python train.py --encoder_arch="quartznet" --model="encoder-decoder audio transcriber" --dataset="read English sentences (LibriTTS-R)" --train_examples=15625 --gain_aug_db=6 --time_shift_ms=100 --n_mels=80 --hop_length=160 --input="log_mel" --spec_augment=false --win_length=400 --tokenizer="char" --vocab_size=32 --encoder_norm="batchnorm" --encoder_activation="relu" --encoder_depths=[2, 5, 5] --encoder_kernel_size=13 --encoder_stem="single" --encoder_widths=[128, 128, 128] --fusion="cross_attention" --decoder_width=128 --decoder_layers=6 --decoder_norm="rmsnorm" --decoder_norm_position="sandwich" --decoder_activation="gelu_tanh" --decoder_mlp_ratio=4 --decoder_head_dim=64 --decoder_fused_qkv=true --decoder_bias="qkv" --decoder_qk_norm=false --decoder_layer_scale_init=0.01 --decoder_parallel_block=false --decoder_inner_norm=false --decoder_drop_path=0.1 --decoder_positions="learned" --decoder_cross_attention_every=1 --decoder_tie_embeddings=false --init="orthogonal" --residual_init="none" --optimizer="muon" --muon_scale="match_rms_adamw" --lr=0.0049 --momentum=0.95 --nesterov=true --orthogonalizer="polar_express" --adamw_lr_other_params=0.0012 --grad_clip=1.0 --ema_decay=0.999 --steps=12400 --batch_size=128 --epochs=101.6 --lr_schedule="cosine" --final_lr_fraction=0.05 --warmup_steps=240 --weight_decay=0.04 --adamw_weight_decay_other_params=0.05
Rows from block 6 of the audio encoder of a small encoder-decoder audio transcriber, named by matrix and row number. Rows with one number belong to one channel. Each number is 200 + 40 x the weight over its row's rms, rounded and kept within 0 to 999. All counts start at 0. After the name is the row's rms in percent of the matrix's.
After each channel's rows are labels from the 100 clips, of 14976, where the channel reaches its highest value: "loudest" is the band of the loudest frequency at the time of the peak. Only what is clearly more common there than usual is listed. The data: read English sentences (LibriTTS-R).
# convs1: first pointwise conv (encoder.blocks.6.convs.1.weight, 128x128x1), inputs 64-127
# convs3: second pointwise conv (encoder.blocks.6.convs.3.weight, 128x128x1, transposed), outputs 64-127

convs1.93,099,114,223,208,286,268,164,175,204,244,210,214,250,198,230,211,249,162,267,204,198,198,138,184,222,178,253,211,230,246,166,178,147,190,179,168,199,215,205,152,210,179,188,215,142,176,204,225,242,252,184,208,207,161,248,219,252,268,111,196,190,174,200,205,218
convs3.93,102,237,207,205,217,251,216,175,158,253,245,202,271,294,222,239,108,166,225,241,168,154,238,163,256,206,174,251,189,142,149,193,190,202,219,249,168,183,169,211,312,220,186,222,150,208,175,231,156,209,178,208,248,177,188,234,97,238,214,225,256,152,177,250,216
loudest: 500 to 1000 Hz

convs1.112,098,233,235,226,155,239,276,244,229,165,170,159,231,102,194,233,237,199,187,186,219,184,160,207,152,207,189,198,197,201,240,96,176,207,218,270,270,158,153,212,211,196,211,199,314,190,255,209,185,258,225,248,299,186,215,194,219,186,224,162,255,245,174,205,183
convs3.112,094,227,149,148,184,153,214,223,215,276,168,224,176,210,158,190,201,165,204,267,188,196,226,201,163,182,210,196,172,277,195,177,229,170,126,209,150,210,93,194,307,181,237,211,182,207,251,194,238,202,235,265,194,241,155,202,212,222,205,137,277,175,207,159,121
loudest: 2000 to 4000 Hz

convs1.48,095,194,119,210,249,256,228,236,162,230,248,249,250,283,199,118,221,191,170,300,182,213,126,253,212,200,261,212,216,172,180,186,190,194,186,228,192,156,196,276,185,202,227,172,189,203,311,233,116,214,218,149,219,170,176,118,223,107,201,156,183,212,178,271,171
convs3.48,095,203,261,201,211,218,219,170,289,142,128,215,181,188,195,259,213,176,247,162,220,215,179,168,179,257,221,222,196,155,211,187,201,164,124,234,194,166,180,149,177,221,246,171,110,201,184,173,274,242,239,170,162,182,196,195,148,181,184,196,152,163,194,226,199
loudest: 2000 to 4000 Hz

convs1.50,105,160,137,199,193,197,215,173,210,132,242,139,288,273,194,242,264,237,176,210,133,167,181,116,171,187,214,160,161,158,177,151,144,229,262,202,178,177,196,183,222,218,187,199,147,210,265,282,219,167,266,256,224,203,241,115,121,233,150,217,222,253,209,193,189
convs3.50,098,199,177,218,172,199,170,187,86,181,215,188,193,122,174,168,295,226,197,201,160,152,211,243,204,284,175,234,217,205,215,148,238,224,182,204,254,224,173,214,211,152,179,212,203,267,155,235,280,190,159,210,161,165,209,309,191,185,200,137,271,206,130,134,217
loudest: 500 to 1000 Hz

convs1.85,095,171,270,243,242,225,187,154,227,133,194,236,209,249,201,261,218,232,154,209,162,245,196,116,169,167,270,179,228,182,188,117,259,177,257,214,179,149,176,177,177,353,142,252,224,140,220,172,191,273,198,207,220,144,174,151,137,197,174,222,197,238,204,195,161
convs3.85,107,188,177,291,284,216,192,238,232,138,168,177,154,196,209,234,208,198,250,192,176,290,151,175,178,177,203,181,250,273,189,280,255,233,139,288,202,180,202,114,212,194,201,211,186,151,223,147,195,204,234,244,202,164,226,252,166,204,234,200,207,173,229,166,206
loudest: 4000 to 8000 Hz

convs1.31,095,212,206,194,141,211,322,211,181,168,196,179,111,187,209,169,155,164,213,223,127,174,197,227,179,225,206,207,170,220,130,194,245,235,199,155,202,173,276,171,213,203,219,170,180,65,218,187,231,180,205,259,198,170,211,238,277,179,178,182,195,59,134,205,194
convs3.31,091,248,240,267,253,179,248,175,213,229,170,223,195,232,219,250,164,244,206,268,269,195,264,220,174,236,188,202,209,234,214,158,275,208,206,126,230,235,166,196,230,268,196,212,176,298,256,212,209,211,206,172,239,192,200,195,222,149,215,224,164,239,219,190,195
loudest: 500 to 1000 Hz; 250 to 500 Hz

convs1.80,103,212,212,206,195,183,183,221,208,165,173,218,136,225,188,217,153,233,247,245,171,244,220,181,243,196,194,243,216,60,196,227,134,214,196,168,143,219,248,178,172,221,205,231,239,235,184,163,216,203,335,219,240,225,230,219,253,252,183,149,229,203,238,158,275
convs3.80,110,172,185,207,170,261,281,235,190,184,133,134,206,243,209,197,210,160,150,169,144,221,147,241,194,182,139,243,131,144,187,247,165,213,211,247,196,182,259,171,110,98,146,224,219,122,214,201,183,102,292,195,244,186,203,258,188,208,204,202,186,222,212,184,134
loudest: 500 to 1000 Hz

convs1.51,105,229,228,172,180,209,219,200,212,234,208,305,170,213,195,202,122,278,161,240,191,175,160,150,216,213,216,219,194,196,203,186,174,209,193,170,219,162,193,183,133,190,162,203,243,207,157,156,273,186,166,180,268,139,232,288,183,179,199,201,237,206,165,176,254
convs3.51,105,126,162,150,189,93,224,88,221,121,176,226,147,188,210,156,191,219,172,153,211,263,232,204,146,208,266,222,139,261,212,235,212,208,245,183,193,187,211,226,178,152,189,173,131,218,269,202,229,204,195,194,257,228,161,215,206,201,166,184,178,187,157,166,233
loudest: 1000 to 2000 Hz

convs1.12,098,224,148,223,180,274,172,264,227,175,194,199,160,242,197,242,266,174,178,172,188,135,333,238,176,238,192,142,194,195,185,194,121,181,190,202,195,192,230,303,130,213,203,153,217,208,178,238,180,236,143,291,184,202,145,177,152,187,232,208,241,204,182,237,263
convs3.12,095,82,186,226,161,266,202,192,238,136,161,111,209,218,223,172,206,185,227,247,169,288,163,223,222,216,200,123,189,258,196,137,172,232,214,241,246,219,288,167,256,285,243,123,216,206,198,222,147,182,205,177,223,204,211,235,208,230,283,205,178,253,167,212,241
loudest: 2000 to 4000 Hz

convs1.118,105,225,206,186,278,194,139,290,251,133,265,222,218,233,230,238,217,144,198,257,214,207,261,124,211,246,266,192,232,217,149,250,171,202,247,235,207,189,150,209,190,215,212,218,267,191,249,273,161,194,123,196,227,186,181,228,264,231,187,154,209,248,142,203,153
convs3.118,092,268,215,236,225,155,207,178,175,227,203,201,187,236,166,224,213,141,200,139,129,195,152,248,226,228,144,158,210,162,221,214,207,124,177,225,169,123,244,236,265,181,246,224,186,242,227,179,186,178,184,150,266,211,182,214,246,204,174,192,137,209,165,253,220
loudest: 2000 to 4000 Hz

convs1.113,106,117,201,202,255,251,247,241,270,134,205,216,250,216,201,217,180,228,245,259,180,228,117,234,219,190,127,244,144,265,166,207,224,141,189,216,145,180,188,224,193,225,233,224,101,195,190,175,176,199,196,150,214,220,145,168,237,168,177,162,206,195,236,177,240
convs3.113,095,178,197,215,185,228,162,157,205,181,184,238,137,143,122,226,281,201,236,219,165,185,202,155,223,179,226,130,222,176,209,222,183,166,197,244,159,249,211,244,154,196,216,172,117,179,185,171,288,277,151,199,163,97,222,205,187,254,224,191,175,201,198,175,169
loudest: 250 to 500 Hz

convs1.7,104,319,203,129,230,230,225,192,133,141,227,252,227,245,202,146,248,180,267,271,213,197,234,207,171,160,157,233,220,213,180,171,234,224,237,193,188,195,154,183,205,252,228,193,122,150,186,192,232,251,142,228,310,179,188,208,149,234,167,218,184,188,182,248,184
convs3.7,105,258,236,226,174,188,213,247,312,133,223,166,194,239,223,196,155,173,269,175,162,157,204,148,218,219,179,156,205,248,184,232,177,183,187,166,255,229,223,210,199,179,154,173,220,180,164,190,202,218,191,140,216,152,203,215,226,211,170,178,197,260,236,244,156
loudest: 500 to 1000 Hz

convs1.25,096,155,226,169,205,184,204,227,216,208,181,148,212,112,189,158,264,138,246,193,206,165,126,155,212,146,217,182,205,213,141,168,221,133,217,235,207,184,239,115,157,139,271,172,145,118,257,232,102,201,253,189,165,225,206,155,135,192,204,197,203,206,209,214,125
convs3.25,100,199,253,248,156,219,238,184,223,236,274,230,245,247,184,243,161,192,280,199,171,221,173,196,220,256,135,177,193,213,176,213,223,151,255,187,236,192,117,139,183,201,154,231,207,189,152,176,237,223,226,185,196,202,188,162,235,223,242,260,191,159,210,274,197
loudest: 250 to 500 Hz

convs1.49,104,199,151,175,168,228,202,132,211,173,212,195,174,155,160,240,206,208,207,235,143,133,223,140,215,196,229,167,203,209,199,164,182,187,194,280,111,235,213,126,157,238,215,142,135,205,257,225,152,251,123,238,190,106,224,160,261,164,196,212,209,214,186,171,175
convs3.49,107,224,180,182,212,155,188,186,165,298,152,222,187,211,206,139,164,157,167,299,150,219,200,177,107,176,205,236,200,183,184,123,140,231,231,248,209,233,178,219,181,212,118,157,159,222,240,184,186,246,173,212,147,211,186,111,218,143,178,175,183,201,218,121,194
loudest: 2000 to 4000 Hz

convs1.16,099,137,225,197,244,225,130,233,168,224,208,262,222,204,170,157,184,157,254,199,156,239,193,175,227,181,137,210,167,232,227,218,169,198,171,159,241,145,196,225,217,173,170,289,245,219,253,148,229,231,119,278,209,215,227,172,190,224,182,201,224,119,141,167,185
convs3.16,100,163,159,187,183,240,202,156,230,230,196,174,211,289,203,230,193,234,222,184,175,204,187,151,176,203,250,197,172,209,149,213,143,170,169,171,186,189,258,210,140,214,172,216,198,181,212,217,119,207,236,208,193,158,155,248,202,171,230,241,220,206,229,176,164
loudest: 4000 to 8000 Hz

convs1.90,099,193,273,240,216,181,215,216,232,219,161,169,252,192,167,208,207,205,262,168,239,219,269,208,208,189,171,194,239,176,236,170,257,246,192,249,184,233,228,281,60,167,237,190,194,212,253,156,223,187,235,255,251,234,210,268,229,257,263,169,176,192,153,199,279
convs3.90,096,196,143,221,150,159,129,139,246,225,222,228,211,209,185,227,180,152,219,223,156,258,212,226,179,150,197,136,223,182,219,204,233,200,162,254,134,252,164,187,295,176,189,229,203,236,211,256,193,158,208,216,203,205,165,134,208,159,282,225,180,144,182,238,186
loudest: 2000 to 4000 Hz

convs1.76,103,222,180,124,164,206,177,191,180,267,217,139,250,206,239,183,185,212,204,172,199,182,193,252,186,228,160,299,200,205,219,195,192,197,251,175,252,185,224,210,204,182,241,191,172,200,106,217,204,212,139,187,218,265,263,210,181,210,176,181,144,206,295,198,155
convs3.76,108,212,232,211,235,183,155,154,153,208,196,212,225,272,190,240,172,237,182,245,250,207,210,191,239,237,217,194,231,151,205,181,215,221,222,263,253,159,282,278,287,159,254,141,215,198,175,167,213,184,127,206,152,210,172,77,263,179,232,170,211,220,222,278,189
loudest: 250 to 500 Hz

convs1.77,100,178,161,241,135,238,223,229,207,219,190,185,169,160,128,191,186,204,202,218,173,152,229,240,261,210,183,180,203,162,137,190,200,161,211,211,282,137,174,242,244,282,213,160,208,181,186,276,249,248,191,232,246,153,224,150,129,215,206,205,208,150,305,202,215
convs3.77,103,252,177,237,230,232,225,260,173,172,257,236,196,84,202,225,183,170,228,176,184,187,182,245,222,195,169,96,213,169,199,200,164,247,166,170,257,265,234,156,249,229,200,167,203,190,242,165,199,165,236,259,200,267,253,255,162,105,182,128,156,166,198,153,247
loudest: 4000 to 8000 Hz