config.yaml
encoder_arch: "quartznet"
model: "encoder-decoder audio transcriber"
dataset: "read English sentences (LibriTTS-R)"
train_examples: 15625
gain_aug_db: 6
time_shift_ms: 100
n_mels: 80
hop_length: 160
input: "log_mel"
spec_augment: false
win_length: 400
tokenizer: "char"
vocab_size: 32
encoder_norm: "batchnorm"
encoder_activation: "relu"
encoder_depths: [2, 5, 5]
encoder_kernel_size: 13
encoder_stem: "single"
encoder_widths: [128, 128, 128]
fusion: "cross_attention"
decoder_width: 128
decoder_layers: 6
decoder_norm: "rmsnorm"
decoder_norm_position: "sandwich"
decoder_activation: "gelu_tanh"
decoder_mlp_ratio: 4
decoder_head_dim: 64
decoder_fused_qkv: true
decoder_bias: "qkv"
decoder_qk_norm: false
decoder_layer_scale_init: 0.01
decoder_parallel_block: false
decoder_inner_norm: false
decoder_drop_path: 0.1
decoder_positions: "learned"
decoder_cross_attention_every: 1
decoder_tie_embeddings: false
init: "orthogonal"
residual_init: "none"
optimizer: "muon"
muon_scale: "match_rms_adamw"
learning_rate: 0.0049
momentum: 0.95
nesterov: true
orthogonalizer: "polar_express"
adamw_lr_other_params: 0.0012
max_grad_norm: 1.0
ema_decay: 0.999
max_steps: 12400
batch_size: 128
epochs: 101.6
lr_schedule: "cosine"
final_lr_fraction: 0.05
warmup_steps: 240
weight_decay: 0.04
adamw_weight_decay_other_params: 0.05
Rows from block 2 of the audio encoder of a small encoder-decoder audio transcriber, named by matrix and row number. Rows with one number belong to one channel. Each number is 500 + 40 x the weight over its row's rms, rounded and kept within 0 to 999. All counts start at 0. Numbers have three digits each. After the name is the row's rms in percent of the matrix's.
After each channel's rows are labels from the 100 clips, of 14976, where the channel reaches its highest value: "top examples" is what is common among them. Only what is clearly more common there than usual is listed. The data: read English sentences (LibriTTS-R). In brackets: how many of the 100.
# convs1: first pointwise conv (encoder.blocks.2.convs.1.weight, 128x128x1), inputs 0-127
# convs3: second pointwise conv (encoder.blocks.2.convs.3.weight, 128x128x1, transposed), outputs 0-127

convs1.28 101:609427510479435531528547524509505533486526501485493534531494484469472633520498500450480473535489503476460405469519429529495501546492522466564501508499455542484571480482474541487496344445532469418565434518522430537536583525491557536452550530514495494478518486514501495551491502464489528432482501567516501459522492532509502503487544507473495494483493457484481457492532511519513597471517
convs3.28 112:500515449501453450415528474459444478564535460444452534489447476524482440511476486440481458506487433493536529550531462481545589473484460391540447492517499551560505515513511497470532449494528480543434505487477456538444480523475454534484503459527446527521430481449610513504507507474536546449464529448470580464407479460440497481498508457448540437488488488544522463508476546501467455479482
top examples: voice: male (73)

convs1.3 094:423519444508525578422535481527415567508501484504451500539479495580468530493479475552552513534487509447492435487481563529492475515499530538506586491527404488484534521500511382471522480515503472596465548524520518492476566509476523460487534521510512431566558505510551491482519491509499431541512477437544542474494479447446563496505451476521517496483539504530511516500454586409491494533560
convs3.3 097:516495589498499488501556568473500595436487551532467533513465491440484511590483543481449483499472503505460550501462535482479485492526470517527515529447501518490495485518574568479547461549453574501510592541486532522522507518480518491520559496528499506558493570527534452468543523465485519549507534573574452557501461535517444575452503538498457423506490499397463506537470420524442508442545
top examples: the word "of" (54)

convs1.78 112:540510441504525439459507474450433411460524482435554425583576498507532522444458529525500480515469532501508513524482497520471464480501499397537530493529562558521450536531460531507488514487549474539502478421488502458500457485538514452488452427553482444539494498528508413487534419530525521461504589493530487482536547495476532481453494455552519465430434512538492442504555416466497540473502
convs3.78 101:515465447453480538517531504510518481417473502491539479526489476465465479448549483511491527525453428506547495502451463493521526457501514478483552493445492472463456483483463551446473443470540474495443556439530510478460484473530510522529466475580522541438544542454539478534418477459528470542521449581482488351500503415444515458448505481541529510494567523459520489514424522588478420474482
top examples: the word "you" (49)

convs1.82 098:536443456535489549521498454482470523570484464538447516462581531460545556560576474546460505516509475457529468481476483525521512508432558561457559486448540553494511493534454500516527472545495486460559515487484524539554419511509483498566494516550500413510514450541496503462560511509400536581432535525551528503488453527477465457471503518441552434432492453523454536466455571451510478499485
convs3.82 096:517549488464528534510552538439564516515546535456530524462494521483491492491507511438517531526537434498505459521510442540502493522537533415553495481472402500535487463492482506547521433457444567500469564522522479532481583499450480478431502396539487439461528482518528428563534517571451472484493451492520529498501468560487438529514519567553428509408489547524444522447560463500505442491482
top examples: voice: female (93)

convs1.0 112:487561483485495517494511430454399498511535522500491536463522426534508452474454435495443475472447465497518523516464534461475417558446478487578496569481484506452518577543513540435493498489517487462487467432566532590488462501532584538489543523529486438523473483553482504539465453548504496436487535460540496497501465544485500443523520507443508407522456513500487467545494531531519616556481
convs3.0 114:536521463534500462464563512496459497459498454507486441540513470458449500477477536543463498529527523563563467551474520375486497498499475483461543512476508579533513497514504617551532471534544478531533482480558525452492532438413568545473485549561533463485520451486533522425468522485458534500476515493537499388470485474498457473515498500423511438469494456423437513482508413533545509495507
top examples: the word "you" (49)

convs1.46 107:486527475526532538549516400519495495510514531519498535461561483541439494489556514551551518504485549508510490571472428500544512481546494485515514571444464523493482410512503500547489544534537510486447543476520496458490435480470499577602495413538508544525411489474506484541488516478483514514423555547522427559493459432528498491468485585568583447489480444506487520534569462528521507454524
convs3.46 104:441437492517507538596545500517485498503573530489447544530458554500537492553491522492471531534487475442511527521393524498476534465493521471513452561426483497519502552486503552453482404545484470478489578515525556495535430475526527465541510508453480488540537522530574501504481543508586498493510476501463570524465474521434495506507506530546552550616597541532533550497531527550510464519449
top examples: voice: female (81)

convs1.74 093:573560531518525531486429504490481494477482515566474434524440530424501515538549521529474538449502466467491499454528519538508449460473475526539605573459472466526518548453534574479503541524512438532475528511562509537480586551461478523513523521520521598500445573539464482477509545470538503570477452551525427532483502525538497476477484491485454505416545505483571518446490409458456499494520
convs3.74 091:533508530506496504455506522496523505498433489498540537571529527524524450523544493448587465399574459506557520490461472465520561465559477443463512484555502505551491477481487457493467508552553462459510510586510427476542542475507530497488521442478571524556471535512483481492492505584493497487451437579438543502458500499536487492499441532542476480426499483579588540533546534584462510486570
top examples: voice: male (87)

convs1.126 101:499492505504493516470553481555492448460454500455467483497487564520489493430555476509485477580535477535581521526472480496444450561497582432498439477526482578462449545541528539553435468528458518492533545565521512483424473518481493529487538467570510402460512398514465513487564412446431500496488516498486526463501470516510494569537480449490573506485520568539487454496533486507455494468447
convs3.126 100:602495441501444491518541475487473458493582520471439515497544481467538530462513523481480557480530446444486520423480479526530525548503535472457611490470517484518477460457448514496532562490548461529422563513441527485544414436537518456515538525483491511481491518427507493507530537549471472487511568481568478448508504489391450452479499464473502434409501508532465545548543557507493482522484
top examples: the word "was" (65); the word "it" (36)

convs1.118 101:517442478536478559517443461500572450538488504555542537559515518524524563514496552442436511482455497453435543563506538525408488537501508447466529427493479439437559538486413529417554500514542546492472592452505492533471490510509452554460515497513464437485435503493531481553511524552559506474548555508535504487538577549505554488510524482438481505488536507553544521541475494463452466528501
convs3.118 109:486489528586559490449490550546479479544615508514514536429502444491489474527546508485497491495510542517499530531512470489457523566475515528474555459475495538570527452479524540456524552541509510470474381491531509484536446445436502612408551490463560567514499481516574539515463455483484585522484481500494545520494475492513542474518397482493528551506544507498415536515519476516515503492459
top examples: the word "i" (45)

convs1.39 101:436540526542457527539467479476445507521461485500488487464555465498579441475495502474485518548490457503526463497447492517521529424509476481507475470437509412531466433439476463487492476555469506419471473511629529540473449440525524512557461459532528474502494497520486431460548583442469481508560463544485430491462483484574451474532447469559504527478466438518504507508505461476412418483489
convs3.39 099:558560537470438471474483416490556511504560442480491492490470591506429441520466526547499479474536527493539468518538471550474430457428519451563507478481472595544520526469500456456526481533519496497507526457472499433463464482512458541586437486579573472532435471535550484506567527522419493523449463456443544461519516551513520559542504457550494449519504500544564512513527493495504524472492
top examples: voice: male (81)

convs1.54 098:498587519523478454440418546516446439511513536495414468477478471467487566474451529512473531538518412540502546570501475421469528472586564512483506485456498501595458492506543531540452550455464469511533464491548522496544488506475582535469444505565435470474504515495451418520492458486508423474515478518481533520522422520514455531493420479492515502483448507513463478464456449490488531538451
convs3.54 098:544512476502517556463498440548530508496462460514503463480447533485477527459483546523401490515527525492453538443488506547493546472482492474483454565505525486544546478399521524498481481492545546481522497517520545483499519496593500458485452464480426471496568498405415496468483521523509436483551475511511524524532586479423468534501412438515496461472503479541519454514549422484502544636515
top examples: the word "you" (37)

convs1.104 103:539530504499516555473522526585546509498451512485455472495545532547484582556514553421504464453455471529465437493510590517536438537500469508531547517558472449435514534550442467568514463565457501492565538492547505449517530496547457502518547539547538567414536407452591444448490509470434478488529471507461493494496407483469497497458513470462455529506507451499468510499484512505490513503461
convs3.104 108:528488449494436467523497538500486600465470429462533491413393530541402521482506465499410470478543485467480481497510492472514450506441500542460485498456387460556451475456445473476536527569552436550577464491504559519490465438527527569520478469487481541489558471553527461490492495519478466464471521467508520472484470459493510465559469480517434523467494482549435457476476490529549486501482
top examples: the word "was" (80)

convs1.58 103:474541523537554490426499499489527463515570565475478494498554506554510509492458519481513516482566509529564510506494494427530500539481530520435589490478570472555464490559462518579462528512453441483442581466475509539470469547524514500523527479562455465482554496513556460502460518547504464460463441511506447556548477398565490497490523489405563484473456471490526514580516472557563477438491
convs3.58 104:550556551539482450477517453573489523521496499532490540583510629506539543544491492543569465497520517465514529478523479474505483445497412597462504490547493533525452451502534528528523541530553534583509460520435468525504565551508603493410546567503467529517540483490439503501530495463466518513488496524490526504520463509543516494490526540484534477500551503490553507604490467576438471483484
top examples: the word "not" (35)

convs1.5 100:488508404475552476468441492538478496583478577420478566526502501528502484500544533539603463506556441410565478520535525548490533477464472493602566511546501461534499520531473433537486490543504467555524544489441517586474516500523507559500539463463435528533536478443483477524536566499493430487601488514486484560484509505535501492490504439476452518513553465528495519481525485446492528506492
convs3.5 098:511496508470547520452483547521498513477486550470433491551506515462482522457464531531473499443502472536532424434540456502524448451512388522469493482605480545512548461448499515529455521502477447520511470547537527531485478512438544533511442456493530580496498495493476503396523473547490499510523510534436455499463479478462545511557473602603473427528427558500554526432530491508476478507457
top examples: voice: male (73); the word "be" (36)

convs1.25 095:534473495507505472434576426408493518450493535483455498481444519472551505501549525525447516524500428473525446520516511483433495460462501503451531527507526543451470579467473479496457487553537474514564449503524433472509471484523506479529489576445516416560487556538598528507526504504512407485522399526512446514496513466488510453515474586502535464558525496443497461506489507433586499554495
convs3.25 097:559501495517391465554593478448487415448442490413513482545480555501482495428571464525439459540521496427511500454591446545543518494485504491460488516482466543541534538446487521470465495484445500468538594468463552495482526537487492504470438493489538475454483494479541535514494520498547442426425449474511537472468502472459419500517526500479529474534489495454515469543458471487431518481545
top examples: voice: female (86)

convs1.27 100:487432423469551501429556462479499576536480481460506520493509523528511481485463422449566472502467498485551556525558485506492492498594465437480493536586531520535530519454483476465436453506579568488458480444506514508521496556510487495489510482471475436502528453571488503580518479511585573495521467449577492498595487534500493478519479455529500460505485501528583515480526566517578448500475
convs3.27 090:519502553528499485436493579492439437564453536509544497560503443486523520514474458426489520452456507442448534469493482489477519542463515499519514486469462452529431509469458452493516486478446464458529408485509494517453544482486530458448548511583450558557539529502491505515485478472493470467510375512524525538448506580542438491590495505487449563554536606474521498467475504522518472443501
top examples: the word "not" (26)

convs1.103 099:562542575576457507483431449487437454561466511529448484465546499457504523435518486513559562554501488460525502519531507541508525526532441479439431502551461518462502497544517501511543481464497513506509459425539530509442578503440521483483544517491528435459441463440423519450446468451473450449521454525469521491477492470513470440507483522492528414441574555514443507523448443514496504474430
convs3.103 093:534535530511430579519525450425467477554478556512475569541455505517510541467528498464506454496489484559444434527472503515499436515435435533460550426459535493458541466446536522522463471466510526474564500594447495496472529545522467526496472498586496521485437532517432424531437462507484469496489435522461545409446485453501477584514553510522524522535481539529461440452506495485474486461498
top examples: voice: male (81)

convs1.75 101:484515503548506538484442549426477557534466506559612516513536440493506412451444493475467503478507455438474584477510556502475494519553527477509500496527482512525574518505490554463482678478501546554472513528418465443532519511505485546484547470498466435526497457450519513461527547543543498551484489491546444514478536480517498465483529443511471473481474515515514483547508446538431493513554
convs3.75 102:523456509522547496542474448441507501513547520524419491505535487531521491502509556461495477543489497560526555579494502436406439489486489600454564469477523497446478516520516521554421529562478552470576505445503493648482484486514545481476545465525488498465544506513429497464512515545515434520464518535585494483495544532503522547478526524461531526551541549555490445486528468525526423503509
top examples: voice: female (79)

convs1.9 103:522529549466493581572436445429478517512514466593525530488497496529467570507522450561512528511552501532588471563455449449525523556451473557469474500511484540558458521525489460488506543504524510451502509556477579503445395466581461500489463430524546534511550554481421464515519465455511504526517457508539498515570519530554498509545539451515469506492500493529490525502563567528503566507466
convs3.9 088:510430553548479562589525465447461455493512594516484448560541509498487517483492619563597567469492502441508552506513463473474510510474452481483454503504492597484519573478614455512506451496510525509509513474478499483510559530507504477511588452493497501512524456467438467487484509436489583515505474553503492467492496457532499446456463504510493491512495550525492530432532507550545419514498
top examples: voice: female (79)

convs1.87 108:527491469463481543502533494589461506448527472498509528478465495607491490424458492499510508448520549495509491476399497539477485480452571441517574550469453507525469487548506565497519470517511505522465490487480513503520589512475502489492513472554421508558485521512551405521525523513469547472500509551442513376526498493487466515523501478474481538534497541639579510513439428519492543486516
convs3.87 118:490533499510452544533506517492500466463520360499498481521445525478492484504451493501445467463480507593503399505460468506522536485515505463537518533464478554551464482520370527477438465478512429425510507489505523475492494495526525475445435447495480535503515455538455500513501454502509430524377514487505547527516489478522529370492486445459545546459472465481539447501482526478542492545519
top examples: voice: female (80)

convs1.95 099:477521484509608516534506478482516512458484447546517445527492514464543543494493502523534482465463494494474510491515463471500443460571448480506477524469482472518473551476470488504533549555488455511541413632449469570479593557414472561605520562544470507497506459446485518518502483461486525537504552495527412463545482522499486464468481446502555489489456481449487492477522581480501545512589
convs3.95 100:580402469503457509513473473506482521455490511497582538472547524483468427470400520530463557514483479539528528483499579487519554508532485466506518552511496482451494513432541484484499532444496474515510556528526484534476510549490514527453530553471503454466511479446546544473472469360480560477507462456462489511479568460464408484501551483500474509489383545565491473465496546482521430495543
top examples: voice: female (90); the word "be" (32)

convs1.14 106:466579508559461507548469505526497485507519520538569493485586499494497496517501488460483500540465492505437449581509536484539479514471458484543567560462508429479465531556541501401491533492488585490536513550479509483490570499525508520540503494523557478455494490386459540606572458448493509559487560507484501492425457528560522501521580505439535517488583475485564477485434499504503499515522
convs3.14 094:491506470514507421515565472528441500481452451501455467522478483464598477506495442532530500488528485407532473483441527472533473522505536563468498468569487449518501502490480459514511490468492573478519568599509553574484483469458431562506479415565559570555531500572534515486419547530497519493427520501546496554482507441567541581541456509514508487483537495483469465508502476523490460464463
top examples: the word "was" (39)

convs1.2 096:464481513584539536485483433471478516555565583460517545481495531571554520528451511412498498535481499449422532480537514479535473472505499453505498498513482502478489497489502561503512481410507504487508482482585497577522555550549454509493393434543535396524495438517460475557400517465487549557476500510531528471498487526493479464503457480537477460481424539479452526570461441501475502504510
convs3.2 093:550592483421490502426462514603549550515470467430459546502453425503497509433528474502422559506549544471449517507504439537558512557479567511473537466559514527464483500454406492509494525552533441548564461479485560498495518501505497529507488529513508486462545455525546477527539480441490550447485489480464422479444477562462550513500549504507555528527520562520522460552500487543451476510497
top examples: the word "and" (65)

convs1.8 101:397498542518517497475447501508486578525491451474466516499494436473490557498522495455489462495442496500489530479486493541519421504418467507603506513524598413507495455519559541506446539503506466510537488516501472547522515517477569546510504514555534580382474422464448534513511446469410483510503521475518521480482463518478538483544501497477434525531472497479609549523510473524558558513496
convs3.8 108:503524516497491517477434502524509432520513443560405494545466509521581534487543547498481490531508438581559533491547508514527529542540462480515448522521545584515538496505500543546499495473493464487407524503534518485504576504492516400494541471467505514473434518491615436505488468523536504458546500516533452495534524531522563518468542468569570453498453552482511531480578471402468547499520
top examples: the word "was" (95)

convs1.11 106:387475485514470494556540572526510521541525500458588512530547409460472598508456478468566535478505490450552538507486461475470493522513548499442443509542489494511433521514475532469511567511500459486454500428508416460473460395503500515497515393578504476446525518455494502511487519482545477522485531486455515484498603516558462436492503477482466534525452530514548475512505447493478472534525
convs3.11 099:527527429479494515446496482507474506480506562624550503492433535489506556519503559509373517508509501577479550491515526502522536519478524491504457576529526603498564517510446493511508488507521499639444504485481536467488558473483499560484499454495452467554594514427538516520491493501512555480566478510520477484501502509467562489502552497532508540470516487484461512529414431516509548447497
top examples: the word "of" (51)

convs1.73 108:519498520503463449496433500430500501542487450520488537551484450460501513535445486435519542501542609461496505463464492438544490508500500470497498515483489500502527514441507482453598512491546518471537480445477579485590522499505495558514546505535525491513405504512492544470549538553501519465498509499415527499581528517527427462538535458537522471549408524585503440417578446508524552499523
convs3.73 097:547524443434495430465503506487496442479527485479439464519489502528463499502520335491489539490456541435507469511556489551555479543483465512510562532512542533480494553496481527534531416542509476452521511501495514510473488468554519449472478481489501524549447480431492521551417521505497473391399528522540515454496578519466488522456502540489545463482507499495548509420437491445498515426524
top examples: voice: female (98)